A small segmentation model, trained from scratch: activation gelu.
Rows from block 3 of a small segmentation model, named by matrix and row number. Rows with one number belong to one neuron. Each number is 128 + 24 x the weight over its row's rms, rounded and kept within 0 to 255. All counts start at 0. Numbers have three digits each.
After each neuron's rows are labels from the 100 images, of 14848, where the neuron reaches its highest value: "strongest on" is what is common among them. Only what is clearly more common there than usual is listed. The data: aerial photos of the United States (SatlasPretrain). In brackets: how many of the 100, against the usual share in percent.
# fc1: MLP up (model.blocks.3.mlp.fc1.weight, 1536x256), inputs 0-127
# fc2: MLP down (model.blocks.3.mlp.fc2.weight, 256x1536, transposed), outputs 0-127

fc1.321:111140120121116139133085137121164146102153094098114203144120145100077059112116170124109146136136165148145110132178113140161140126170169091124125098130138131126171089131139140153110129114141108141150118146118100113133146120109147145127087128137089124154121094134126117158134113157089138100130095122117196126125075107114121121125123111048109118109143160139068179125110126100157105130138
fc2.321:133099108117088120140117119150116142150090117148132130122134141171184143106143136159099123156146142211138106120110087105133097134113149188114125101188123126158154119116110099168120162089157184134120177117142150151107139159131113143101160143105096159117129157116118111092144161120118098124118154131144130170121137190102117118126111102128137144151098088130119158128145099144123164156130
strongest on: crop field (25 vs 9.1)

fc1.235:142137132127100124136180135096113124101121169143129104135093140144107089145148095070105157145137149061136120139124102137145096160135129105151107084186129142171099132157128118130120128165128116124136138129120123135110136114123116142132102103139154115122087154121121110113181122146087084128109116140136088137114121105135132136113136138133184133132109094111112117132141133126090128101133
fc2.235:138097106151116129135171124166109099157108120161124115158157117132186140130151107124124110124147111124135118087125174135107121115104164156124117141129122129174102127118143144096145205111147175078148156127117157176069127125099116120149153134103131141143150118125100159133113147112129132126150110106135137118115084144138128137119103147191133102114116102126158128117139152145131109128135
strongest on: crop field (71 vs 9.1)

fc1.173:090106132156109105129136159121122135136112105141136068097107076156115090165175139120139154114149134141103148142149097130129118081133113109168125104123122137107088079122128148141132129150115152137131154113185126118092115110126134128127158106133139140108115143116100112124125161133158114145169129169112102152126180145158151155106117142094170152107062124129107173149102136143107162119136
fc2.173:116123110125130106104120112137129115161122140162094120145144108126164131112156102120123128134113126110128171124122167122133095107071202107116157152122136126177093073133119154117119146148154149117131125152117119119094179101135115115121192109122128148157180105108095124126130125108087137109145099090145164114106124118095140149096113117139059106163148110164152143102104167156092072123116
strongest on: crop field (88 vs 9.1)

fc1.88:119096111168135117103100131176150112140154137081158119137163128125098115109123114106145145106102177096138160120113123123093145112154157114125124176132123098099111155079135151124116113093076136123087135162157151138137110121145161211207115166118110140129142115108103137108106108123087156079159144110142085131108130137114105149103127131094147138143123122123071131194169137149155133104153
fc2.88:188090159121135120128127138103125142140110126101094142173150128123136110102117139153134159110117159112161080184101139122127083136090144117151109137113162079119128148127145107077107119140128148151133158122140124139093139173131138114149154079117136049136111100139162103111134148140145096128118133154171165152125116101183107151146124100092111084126132178172147097139094118098102121109120
strongest on: building (85 vs 42.1)

fc1.620:090108146139143100099146149163176129121069138098117140106127096115099125148129156082098170098165121141089129174089131095095119122109138127127150139126101120103117127126108113131068116140135145136109150142126092126142115099097177100160096127105111192107144127180140115081133102126129139110130107111142090145136108140141148141153074141113107135145109148130108110080152192097166136149102
fc2.620:162139185103125132100155064154125120107115097163150098160100151117149156128136150147115127127118118131119148135148074129140148097148124146128085165099131133106112139082124160119128149135146141115167134104122075116111159167125126113118124126139150108104129110095124083169138117130156126141103114175136166077105106112111124107131080121121161162124122135097102101155116154129098102111123
strongest on: building (76 vs 42.1)

fc1.209:106089117087101101140129110081124090116147149138122102102099130098093145088125161164118093123127117126114102116083141154126118137142105185157069106097110149108122099119171097147121124120133099133143126131128209130159128136122146153085143151116180156138114086132102151160153145108141170173091187136104122156157133159103130143131088131108101118137125125113128105132146147097123091124124
fc2.209:141162147158174126138128158131110126128092090098127107125125105176122117085109132133104115102143129110117130144129088111158168133118114134101106153129108124110164127127166147138155098138139145110151125115155117146141147120114083122168109075115113090133136134157144170166125101108117101125167083165186095110143123135097145138121132117142155140166121096126140155135148139118137145164119
strongest on: park (25 vs 5.2)

fc1.474:129117117151161139179067132130092111125134121077119160144133112107117130150154116099132145145097114176150175116121122134098154103095158150122133170153101109162122107108156106127107142078097122122147104131152147155145089117142129131173085135123117118140149158130154132137134131113100108114122132165097160132113191152129137122129104175114123109155147105112070136126154124131106129077101
fc2.474:137096148106102106089110133150132117075115104163127132132159138114101125073096170136162119134109119157122135117125156096155119104162148155139112144136128117112062145104116154127118110133159110185118119120128111132171128125127160113133099113118099127099097115144128081081116116161111113162122139151175095128099127159120089158125108136124143151122132174151084123101141122095094148142146
strongest on: building (80 vs 42.1)

fc1.192:153100145119141132100118116112117129129125149141130156123118117125171150141114101111095071113104132149146135078093131129101172129129128171163075069118123116103105081111131155106088176119124153116138151154095113129143105093103129118116150153126154107101135138072119156100131132122124111114128118109141071132147111115118105130105124131166115164161140087151140162069114118116108131144116
fc2.192:103157138158123087141125137103133077157122110116146124166148118134114098135109118155124092146128132158134150115162109096154164110106092109123134148139118181156101184107146106135158144142115119126136102100132133124092159057128119170125119153096148146124109116136075159126094168124111144148097095136112113095136118159141161108130153164152110117093117146133099108161143113144060115141133
strongest on: building (91 vs 42.1)

fc1.539:123156151086154144185096102093087136136184106131118129115148115081151125115117133126120113134132175083150117113165123090100108137158142152060141106112091130154116136089151151168126149107116098170123117141099101156116147119104085143112146116102109149072082108128118146081101138117101115139167160095115127172157119095148090136109132114148151141130102176153124172123134132138136135122117
fc2.539:099171100165132102143109134100196119138087141128081111143111123111100140144183129123122144149117150144098148072135142136120155178153149155166129102131126135156133101159090138136192098178129164111161108147116127135160101133157133093126130117118128187124134156096137128139081083147112140137122102146130149134145136131107184165133151118114099104123116089109094137133123105109115134102114
strongest on: building (97 vs 42.1)

fc1.41:085150123109129156157131134169113123137137130122143116127173143133127101145123110110175122148119075145153107125105111137096148109075132128092128111108103142079123167131124136116133132167138173114130131141124108158115115142169140085124096133126143136107112177153128132115126104136102114086167150126136143114149115070145145103165178135129127104143118160118146157163109143139140141174179
fc2.41:122152133137118098132135129115156115115155112143149088126076131154119152091100109130128121100111117106104148168074096120123182117162146113113110140122135156164141123171120148148141170095126133158133150107120102137078099155145166127121152129113135148103111135150092120135134159112159098144162097143136127142174114113115160168138079135133129095165138160138136124129084116109125146173173
strongest on: crop field (39 vs 9.1)

fc1.236:120130115144157090112137091122165131120130136106099183092187156100123090080064112179095126126112124150159137099141134133137147112146129126146144130128063140106137142121130128105122129159130117144120174121142112130161086130147126125102071146155098119171104141167117146122096102150111101111154110143118134131116115087120093115112088124142127135101180139106160158172115097112113121117134
fc2.236:150138145111159166133147151138155153124114100098169116150111098158157137099159138082143127129144200129101130150090126157098120098135130147111120141114109100159085146151116172122117092132171147115130143144128123171140128144061128149138155123117126114122147128139140143122130114126100139083121130151162104122125143110162134130104132142123141151156129141113151086138130133137105104111139
strongest on: building (78 vs 42.1)

fc1.98:111119149129120098138128144133166116115109141110109155143105106138147150113101119187099122091129111141088129123170115105120129144119143141153138147135128131083129159091142124136140117139134077129164117143167126150120115087142160130165088127093106191140114150126155092126098167128124155108155119155099169176090104124068161106148134116131143160151135130130136163126166156121142119147105
fc2.98:140132124139149131133120149129139165085146143161178156166141114167147114157085107116154147120125140135151097125143141127148149138137130118104162102084103164112095141093113112096115110117091153153136125133179119116126153115111130151087135151161086121115123132114131120149122166174158172134123142186062137135141149157180101116095085135126082107098108100126128099167128135092119141109157
strongest on: crop field (25 vs 9.1)

fc1.674:161090125118159106112142148140099121177066171088127123115146100126170124168127127130130147142164184143129132109154093093124115144120127118135147125136121122105138100145147157120140129177173183109108140169148113122164106121155167100139145110178120147131201178147081140121125143126133162135123157173102100108127121162131114147134093129118100147085164156127135149134120124107165147130132
fc2.674:133158155155123119141161125177131102110129133111137114135101123096124174080106133130101045138103126103110127170123158132108088144070141127119121154125116165146127151141146127154123090134116115134184131106108136121116153123116186160103101148154101095118130149146125195159102068136123108074156134108141144116100119161121137118154132122131096114131119123154150130120110114121161133119145
strongest on: crop field (45 vs 9.1)

fc1.87:194132118109103132117150093106129113110148126116123118111103142119124159121112162143107121117117125135117136128100147153085131104067150188091144097116157108019128132135127095108147113143132120132145142116167101124165128157135146113108100131141145179141157140136135135137190159168137119112124102143152139122092111120136169131137119124134177129135138170122117128176152137170132191166146
fc2.87:157141110113146134138130136130111124116140125131165118156107155078090134101124166130115102076134112144135137060060113121095117130120120068111164106148116128165123130123099166133109104103122125161102096190150120107129144138129126113126126158122101145129142127131091100075153136106115135127100126124132166113124120148105126128101120125129091104089126186121146121107100166111087121160128
strongest on: crop field (51 vs 9.1)

fc1.439:135130157116112112099096171121114174155122129142123198109131129154135114140103073138069130140110211108134115138119156102143115161086166133079100153122127131127120150158151109128146143135122135133165147108160123107140137153103119108122100067156163110087146100135150134110117115157150148156102121144147116134115093114146096150143132154113171053137117139199132123141178151142117105143160
fc2.439:164120127156107142094132141157155089127106106147135108148141138150112103148219160127160111130141159096130162107154143158159132129136139110169103139130145101106112114108078079126097151118122139124167160164114119112144159112122117114092128101078115141083130129163150090143135094111134108111115109097138124109132159118143119125146186083117114092123119081108079096142123122138119092117153
strongest on: crop field (48 vs 9.1)

fc1.273:137147140154079097134093107167136137143107177080106126162115174134105141117104108163152136113133111144104106109095120117162144092129139065104147150148143155154125074114165131158125170128156151143118140181106116094111142162118117121065147113110145104101100111125069137098097131128135087140133103108115110141117132104136102160102210138100129112170149123173120146100114156142168117165120
fc2.273:115114107154145152147116135117135112099148113150080122085140163140159107115133130131132183128132178146131126155107149087099096139149117118150125089120123146119109175167112077156156112105141145108133107126156127127158135117134137147109129158121126137146148140128120138151097123084120114190102143142142085135129184126107178144175136125151140129156163084157182122154069147083122122144123
strongest on: park (27 vs 5.2)

fc1.360:120123124134194166129138102133111118148113122124089133150161194148086134087117132117080141113098127122158152113151145140142124168120115107138113183135113136098125120086117125160102134133127102109124133147113064131112164106116112093108094118125142135148161115153103148140106116137115141115132149105129071161100173104159153079081106103119113102133094139131117129091161124112109124166139
fc2.360:110111125121133156141140177110136131103146103102164145129148107132113141177189123169153104106127110139113115139103114160118153122107137060115172099141126140118126155085125118115123089121112132141127133111117123129180090163110104175090132139079120126120125147109145124139151106135120146142103092122130130164146131113118125132120160140081141134082118142118134126127104113111071114143121
strongest on: building (69 vs 42.1)

fc1.493:144150113120135119125147109184131105109165108097122112120086156139111131128124122125169098102121095113158090106096176131137135167113128101133140143085095140106100133125159152124102079124125197144144121110115135118088146136125106087112095183116137103098117106141153135103136131128141118147131091147140106127132141151105137117106100090125119151117133057078152126109216105123126136171108
fc2.493:105129117150115131112146146116120135115141118152170105077174139106150107125080128168145073127160106080144154116152125097116121120089146107134068148148137111117157091088131118158162153120110134150084114110127155141114101081144087118108113165173157143139183119145119146117097175108137127112165128137130115151162146091099169135086110133120136125120177144170104151156114148113130104105140
strongest on: park (25 vs 5.2)

fc1.586:070087139127136136138120102095100154156144127119141072082164134146131114166151103152120133119142146155118124133115121120144096185130156155118131122138136144141110136107159146142151146165147113131141091104103118116100134148143139148101104109116130159118087086162075122104111111066149138130134148105105101166150144109148186129133145109094125128140125122160136182132119135136130134099139
fc2.586:132148131118140161142104119152170128128119160117097131134139091152109134117116148120197140136094119095149126127124166167165146058150154139128138140097202102128092132112109123136113114116079161116130134102149109105151126107126103068143189120112119131138146146116097135141139144161091135166149125161165128134137134127123102137140136153138081142152139109137124107135125131145136107118088
strongest on: building (90 vs 42.1)

fc1.105:152144136093117134105125163107126136110130133108112122090135137143170141118133183122113142140184140140115126093082129128119137135171135124140094106154172128123092169127136088109111099151132147182125142164094111126128151153131159141092167177107128098140152132142098145092144128146160105118124135109137143108106105160139127130140157144103157131122167122122157119149129086161141126112124
fc2.105:115150151123099148118150118157136111140083100118123098121140140175132156195100128119145119120142171164159124124116095112121124117122131083110129085140101150134177100129133178071115145110128116111153111142124118159117145091163134096145156145142112138114123122119111110194129162083138095114133133150125108147150137118164098126110120146176125120129114133156114182130113129112150117137156
strongest on: building (75 vs 42.1)

fc1.261:084112112110093135165087164167172130116116119138105132122124118153093144108122132103129099147135150146129086111106135116125161126112114105127123160075116155091113122158160139117113120142171167115134153080107143164131120171125104132129076165109125164105118140158117148099134137113128160153124151118131115118131110116107090115135134134098150130104155126138131116131138163149144145165110
fc2.261:126127127091140086076151129089104133098093139144166112103152188077147101130155079120137115130140149146137167090130114120133099138113140121135132159127090124124163146100121149126137141130079123140117124105147168113155111113115154132132120132115156114109152165146146117124093141118177135148178146138110122158105121078127177121093108137111124109147105044131107120171126114115143148103152
strongest on: park (31 vs 5.2)

fc1.96:116119153138163117119112139134131158159081129111120068151119150159112142115120153136113091136106138141157142146106126124117110114130131109151128118163113148097154113161112110097145115103128103118174122086138111117168184137150101133087100132101168083152081112119121153112160098108121163122113093109167129093147129130126139146145149107124148129126115122119123122125147068151123153163132
fc2.96:138149085137097116089132105078106128131123133124129118093153071121141114116110106132113143097163114118103130107132155086129140127112140171085114112066109086145126140098152192151126148119115104117136128139154146146127078133125133104170127130130135162103162173129064125120125149150134098136134161155119125094127095124133113056144124108143095119144143139144121156124108135135117129145121
strongest on: building (82 vs 42.1)

fc1.678:118153093122123110160096101119160117098121096109148125135094158154087118125168096114132155152129131093139136105152115140104119115138092149111121134146122148127115163123116104088079119155105169100156127097068133168125129145146139109106150129104098132095086155115122126125128123156111138126146113140151152155150139129141151102108152151162160136119094155123107116128156125154095132151115
fc2.678:105119136104120193123147146132127116143157156163142107081127079119086121114103126103113137162126099148118135136141092133116165143136139148118112128105098116137105076153083095129107162102133076144135123105160074116139125138172056176146101119121139117153131151134133166130112099094148093159153116129115123119105142123132136147188157077118158124143112141131133103120135131111130102132123
strongest on: crop field (33 vs 9.1)