Weights of a small segmentation model: batches of 256, 42.3 epochs.
Rows from block 2, named by matrix and row number. Rows with one number belong to one neuron. Each number is 128 + 24 x the weight over its row's rms, rounded and kept within 0 to 255. All counts start at 0.
# fc1: MLP up (model.blocks.2.mlp.fc1.weight, 1536x256), inputs 104-155
# fc2: MLP down (model.blocks.2.mlp.fc2.weight, 256x1536, transposed), outputs 104-155
fc1.365 [113 137 132 118 144 145 120 117 106 135 128 109 132 131 129 111 179 128 138 139 116 138 125 107 144 129 136 116  98  78 111 120 127 109  61 100 111 102 135 126  91 125 116  92 114  92 121 136 130 108 131 103]
fc1.366 [154 135  78 130 139 132 101 138 130 145 109 140 110 133 116 122 128 159 150 153 171 144 100 107 107 146 150 129 153 110 158 138 114  92 113 160  79 137 136 160  84  81 104 105 102 144 130 110 136 123 173 185]
fc1.367 [124 131 152  86 102 112 162 140 147 129  99  96 133 126 121 174 104 145  83  89  76  98 112 101 143 161 149 132 160 121 134 135 136 156 126 137  91 139 127 147 147 107 168 156 116 136 137 157 125 108 160 150]
fc1.368 [128 111 115 116 134 125 129 140 101 143 148 175  88 146 124 145  94 136 153 120 132 128 107 140 153 116 108 114 143 117  99 132 133 126 142 127 140 181 106 173 155 127 141 165 125 127 126 147 117 150  94 147]
fc1.369 [187 126 122 128 151 123 167 188 140 114 150 134 161  97 151 163 127 138 116 142 122 108 157 129 133 119 110 144 115 100 139 148 141 130 118  95 114  84 100 137 119 134 156 129 143 137 120 155 100 160 118 137]
fc1.370 [125 112 150 140 117  93 121 129  96 114 113 160 123 139 119 139 115 107  98  88 129 120 121 176 145 160 132 121 152 102 142 128 115 131 108 146 131 110 103 127 109 123 159 115 115 105 129 151 156 155 142 146]
fc1.371 [131 131 161  94 129  98 140 105 146 149 125  72 129 137 144 139 184 147 133 112 141 164 107 130 137 135 106  75 161  94 131 161 124 126 126 104 135 120  91 117 142 118 105 138  95 128 154 124 101 107 150 120]
fc1.372 [101  85 135 119 101 166 112 138 156 136 166 111 155 122 136 139 117 169  98 149 139 147 159 108 123 145 141  90 138 172 122 117 118 177 148 141  98 122 110 114 113 141 193 112 153 114 134 128 149 101 117 130]
fc1.373 [118 104 150 178 167 132 134 148 160 133 129 101 141 148 154 128  98  92 160 162 144 100 118 104 107 110 154 148 116  98 108 121 160 153 161 121 108 124 108 130  88 124 157 165  97  88 164 166 163 135 130 120]
fc1.374 [ 81 115 145  93  94 116 120 161 122 100 103 108 135 156 119 122  74 123  82 116 131 152 146 164  94 150 141 130 146 129 136 141 180 124 142 164 141 113 128 125 138 145 129 137 136 107 122 125  75 138 146 187]
fc1.375 [ 81 135 140 175 109  98 140 136 151 128 146 113 110 166 154 110 159 134 107  83 136 142 168 140 149  94 139 130 154 137 151 127 115 130 132 156 112 135 138 132 197 148 103 136 157 103 136 145  83 110 153 141]
fc1.376 [121 141 149 142 122 177 146  88 160 118 110 128 150 143  92 151 153 141 123 125 126 136  95 157 141 130 121 145 113 147 109 144 176 145  99 149 130 112 102 132 106 125  79  88 124 150 133 133 116 141 117 152]
fc1.377 [146 150 125 131 134 150 114 129  93 111 130 103 132  97 118 155 149 144 173  97 153 113 120 151 126 145 149 131 126  99  99  90 129 177 157 171 138 149 116 119 171 117 112 122 128  98 173 138 166 110 129  93]
fc1.378 [100 138 139 143 106 117 143 117 165 151 137 116 133 138  58 183 118 137 127 133 101 115 171 137 156 165 113 136 113 150  84 125 140 112 118 129 117 137 154 130 101 125  96 156 106  90 144 161 122  83 122 114]
fc1.379 [129  99 140 123 125 122 114 137 141 103 146 118 175 143  82 124 110 122 159 175 146 170 139 145  88 132 106 174 107 145 131  85 157 133 104 138 142 138 117 157 136 137 123 109 111 158 148 164 105 141 162  97]
fc1.380 [152 117 143 159 116 101 181 139 129 108 104 112 103  79 144 134 122 149 114 159 162 133 138 117 153 124 137 114 171 111 143 163 104 122  81 148 132 116  43  89 137 101  94 135  94 147 107 168  98 129 104 134]
fc1.381 [127 133 121 118 100 140 159 180 177 109 162 137 108 135 131 116 114  76 149 124 128 114  83 145 145 117 155 140 117 122 104  92 123 105 135 127  98 164  78 171 164 133 133 134  85 137 138 133 138  93  95 125]
fc1.382 [122 131 121 108  65 129 109 131  91 132 152 125 125 126  92 142 132 129 132  88 152 132 116 156 119 129 137 147 127 155 138 165 110 104 123 107 122 128 117 118 139 129 177 146  84 141 167 113 144 143 127 112]
fc1.383 [134 126 104 112 109 147 165  93 127 144 149 176 173 106 124 164  84 142 117 120 120  88 138 121 126 135 138 126 139 114 103 137 131 110 125  99 108 114 113 119 153 139 131 125 124 108 109 157 108 130 156 148]
fc1.384 [ 92 119 120 131 163 113 156 165 176 156 117 131 101  98 104 133 129 116 138  84 125 189 130 123 156  99 119 121 125 136 137 144 111 120 146 143 107 112 141 118 148 155 133 112 134 127 109 154 112 127  65 135]
fc1.385 [137 127 114 127 135 129  70 140  89 182 156 132 141 127 140 128 103 109 126 132 126 100 138  91 118 146 112 110 147 143  85 135 149 142 136  76 151 124 128 133 143 142 139  82 126 101 135 202 142 105 143 135]
fc1.386 [107 117 132 125 114 106 123 170 125  95 134 105 126 144 121 128 107  87 141 140 107 162 160 132 162 166  99 191 199 142 103 118 146 156 165 119 148 175 118 104  79 132 131 137 122 166 119 108 142 125 158 155]
fc1.387 [130 126 114 107 152 107 117 101 139 165 112 132  79 126  85 142 158 116  89 156 110 127 133 140  97 177 106 111 108 111 122 186 134 124 137 148 120 160 156 139 146 119 160 115 125  94 138 152 121 129 114 135]
fc1.388 [125 145 134 123 115 116  87 121  78 127 103 138 159 134 142 127 146 107 120 122 106 130 118  96  89  79 118 133 107  84 127 101 117 108 100 132 139 131 157 112  72 121 132 123  90 172  79 117 108 141 109 118]
fc1.389 [146 143 164 136 146 101 135 138 170 122 126 124  68  94 149 115 113 119 135 117 141  73 153 156 111  97 145  90 131 134  92 145 162 116 104 109 122 188 124 101  77 142 104 140 119 154 135 173  75 115 140 108]
fc1.390 [109 138 189 106 142 137  94 147 145 159 107 125 132 122 112 120 134 132 129  75 166 154 181 152  97 149 116 129 146  97 111  96 125 139 136 121  92 180 138 102  78 140 145 154  85 125 114 128 110 114 156 159]
fc1.391 [ 75 136 169 150 146  93  70 178 133 127 157 137 150 117 100 159 141 166 120 188  75 129 118 105 140 138 170 100 139 103 131 147 138 121 145 103 111  97 135 163 146 113 165 149 180 130 137 113 130 113 100 150]
fc1.392 [123  58 131 100 128 114 116 103 170  93 141 132  90 107  90  98 174  84 148 111 156 133 101 151 135 153 161  87  95 116 111  86 126 152 123 167 115 129 155 157 146 126 140 156 153 132 101 133 116 107 118 162]
fc1.393 [ 89 159 101 121 118 106 104 118 170 127 103 128  87 151 141 120 108 129 143 116 112 126  96 145 127  98 142 121  60 130  73 144 125 119 153 134 130 187 126 141 126 145 143 119 145 124 120 143 137 107 132 131]
fc1.394 [138 124  86 166  83 112 109 110 136 136 123 139 145 125  89 131 134 152 126 148 123 132 154 110 102 116 162 139 108 114  79 132 107 114 152 136 132 144 157 108 123 130 145 126 151 139 144  98 133 120 135 131]
fc2.365 [138 145 139 145  95 129 147 138 145 114 128 134 128 126  85 132  95  74 118 129 114 153 147 116 139 123 156 114 162  93 130  83 114 142 135 143 122 105 106 156 130 150 137 144 128 142 135 135 131 118  79 100]
fc2.366 [117 100 130 115 107 102 110 127 115  80 144 126 128 102  97 130 103 121 131 138  79 145 115 166 115  84 137 147 129 105  94 174 128 158 130 117 122 108 103  96 152 156 111 125 127 136 106 126  95 161 116 115]
fc2.367 [ 99 139 155 103 108 136 107 147 105 118 136 126 142 134 145  91 172  85 117 144 153 110 110 177 145 118 125 105 137 119 147 113 129  94 118 148 102 140 106 144  93 122 124 110 133  99 159 114  81  82 148 156]
fc2.368 [179 148 109 121 133 107 133 119 166 123 134 121 113 147 135 118 139 104 173  80 166 148  78 100 136 119 118 150 177 114 119 105 113 102 108 128 114 133 152 158 127 114  98 119 125 162 125 120 146 140 185 137]
fc2.369 [ 70 134  90 109 108 142 149 149 108 159 120 137 141 157 175 113 125 151 111 129 118 129 139 144 120 110 109 139 156 131 101 132 135 127 122 119 120 116 110 109 141 132  70 161 156 115 117 154 163 143  97 179]
fc2.370 [148 142 152 161 117 125 101 107  97 137 171 111 109 141 123  93 130  92 138 147 130  92 118 100 185 135 128 127 110 133 108  87 131 146 110 129 130 185  86 105 110 107 106 105 149 143 133 132 103 167 147 129]
fc2.371 [142  89 119 120 159 170  74 107 169 116  99 174 118 126 103  83 143 164  78 102 150 136 166 115 103 156 166 140 135 169 115 119 131 143 111 142 150 148 146 161 106 117 141 117 133 169 147 173 147 157 133 161]
fc2.372 [119 112 179 150 113 152 154 138 113 124 103 141 140 159  94 164 120  94 148 127 117 163 133 133 117 117 133 144 113 140 109 162 110 126 108 196 154 125 135 136 120 134 138 115 104 105 120  86 130 131 145 104]
fc2.373 [127 132 117 111 137 121  85 137 114 118 125 101 136 132 153 119 118 117 176  89 151 141 134 114  81 135 113  84 176  97 105 104 163 136 155 159 100 124 134 149 100 154 131 115 101 150 175  76  69 144 153 167]
fc2.374 [162 108  87 131 166 112 100 142 137 140 111  77 116 113 143  89 176 116 108  97 102 173 150 162 131  94 121 120 130 134 129 139 136 113  87 169  91 160  87 136 123 140 155  92 125 131 162 149 140 129 123 130]
fc2.375 [144 135 107 161  89 129 132 143 105 140 115  72 142 114 133 104 124 154 124 101 104 121  78 117 113 139 113 168 111 128 159 126 148  99 122 155  90 135 135 107 102  98 138 106 129 136 108 134 151  96 113 118]
fc2.376 [130 149 142 131 184 141 117 118 138  94 142 153 128 141 102 122 146 133 178 116 117 115 170 139 113 163 119 112 130 116 108 113 100 103 131 149 145 119 134 139 145 164 149 143 130 135 174 116 152 105 139 119]
fc2.377 [119 178 137  99 168  83 139 106  91 154 159 155 136 126 140 110  99 160 112 128 108 172 137  92 142 113 105 125 110 120 125 127 114 112 167 147 159 109 164 122 148 104 108 137 108 140 139 124 118 144 155 139]
fc2.378 [162 102  90 143 171  94 121 109 134  98 112 159 195 140 145  82 131 149  80  89 127 120 171 140 127 127 142 123 117 148 144 116 101 154 125 148 131 162 108 127 129 122 159 132 123 152 145 106 156 168 149 118]
fc2.379 [159 121  98 131 122 121  99 103 119 156 139  92 129  92 138 129 121 161 150 174 163 109 127 165 123  76 138 131 156 134 124 173 135 120 101 120  84 153  89 156 139  94 133 105 159 150 136 125 149 111  90  99]
fc2.380 [ 96 120 158 126 139 102 146 152 110 110 104 148 152 132  81 120 180  97 140 126 148 149 102 126 128 123 113  82 123 153 141 108 107 138  97 140 115 160 136 125 152 109 155 157 162 106 105  99 123 156 107 130]
fc2.381 [152 134 144 131 120  86 140 162 108 110  83 136 142 183 154 128 113 120  89 112 154 141 153  94 140 136 110 130 131 117 156 123 132 116 143  89 151 146 177 133 105 151 158 158 157 110 120  98 137 142 108 143]
fc2.382 [ 92 141 134 121 161 129 114 117 141 142 120 169 124 147 163 111 128 122 159  97 136 135 100  97 135 121 120 116 129  99 107 117  97 130 138 113 139 124  91 154 123 132 149 151 127 118 167 159 131 114 199 124]
fc2.383 [ 87 122 137 138 122 182 129 159 115  90 144  87  96 186 161 123 124 119 131 141 144 134 115  99 133 148  89 123 134 155 115 132 153 141 140 193 137 104 141 127 148 116 128 151 144 131 101 150 104  91 121 131]
fc2.384 [142 134 129 155  79 118 128 165 132 131 122  85 152 126 126 129  99 122 185 158 171  95 146 105 118 135 136 108 133 156 166 122 126 104 122 138 127  80  90 127 113  92 129 131 126 121 132 137 102 119 181 151]
fc2.385 [191 109 122 165 112 139 159  54 124 111 110 162 125 121 150 100 121 115 120 113 130 106 132 116 153  98 142 127 132  98 141 151 103 109  86 166 122 140 154 152 149 134 130 113 106 125 144 132 129  70 159 143]
fc2.386 [145 126 122 137  97  98 100  72 103 119 110 123 112 160 107 106 118 108 114 114 111  49 127 105 148  91 157 136 176 163 122 158 153 107 142 171  70 125 143 140 158 113  64 110 107 147  58 178 111 108 119 107]
fc2.387 [157 116 147 130 134 141 107 169 146 146 155 157 163 120 159 133 125 162 135 108 146 119 196 170  88 145 114  99 141 146 102  85 132 164 118 115 144 123 109 157 146 113 123 130 124 174  74 103 127 143 124 167]
fc2.388 [168 129 148  88  78 162 152 100 122 155 132  83  95 115 123 101  95 126 100 124 127 123 130 133 140 100 130 119 136 120 140 160 157 166 139  90 148 111 114 123 135 143  93 132 173 105 147 108 161 119 142 136]
fc2.389 [150 101  82 106 192 144  98 165 100 143 154 149  99 117 117 143 116 119 115 141 106 121 111 142 128 128 122 123 148 140 138  97 124 146 121 107 103  84 124 133 141 124 141 151 121 110 131  66 138  84 124 102]
fc2.390 [126 124 153 177 100 125 144 156 137 130 167 141 185  99 107 158 155 123 161 130 113 108 102 115 146 185 201 119 124 144  93 143 101 136 137 108 157 119 145 129 136 134 152 104 120 150 153 119 144  98 141 134]
fc2.391 [138 127 109 110 168 113 144 100 135 126 150 133 112 134  79 111 152 126 100 118 117 144  62 123 135 111 101 174 128 113 140 129 121 108 148 126 158 130 143 130 134 142  76 100  85 135 137  93 165 142 200 130]
fc2.392 [153 168 153 128 163 115 113 146 124 153 109 144 109 106 127 111 144 113 112 121 125 128 115 134 150 146 127  81  71 138 127 137 117 102 154 103 125 146 118  93 155 139  97 117 144 137 100 101 108 141 119 120]
fc2.393 [130 149 164 126 129 103 105 103 138 142 120 134 153 154  99 134 119 130 165 119  92 123 151 148 103 113 143 129 165 132 151  76 138 105 106 141 132 110 136 130 130 105 140 146 108 155 118 167 125 139 156 151]
fc2.394 [126 139 137 123 122 140 142 144 138 131 173 134 117 105 115 134 137 119 142  64 149 160 130 116 129 113 127  96  78  77 178 112 142 116 124 102 118 129 140 163 110 123 103 105 147 155  90 120 138 129 158  97]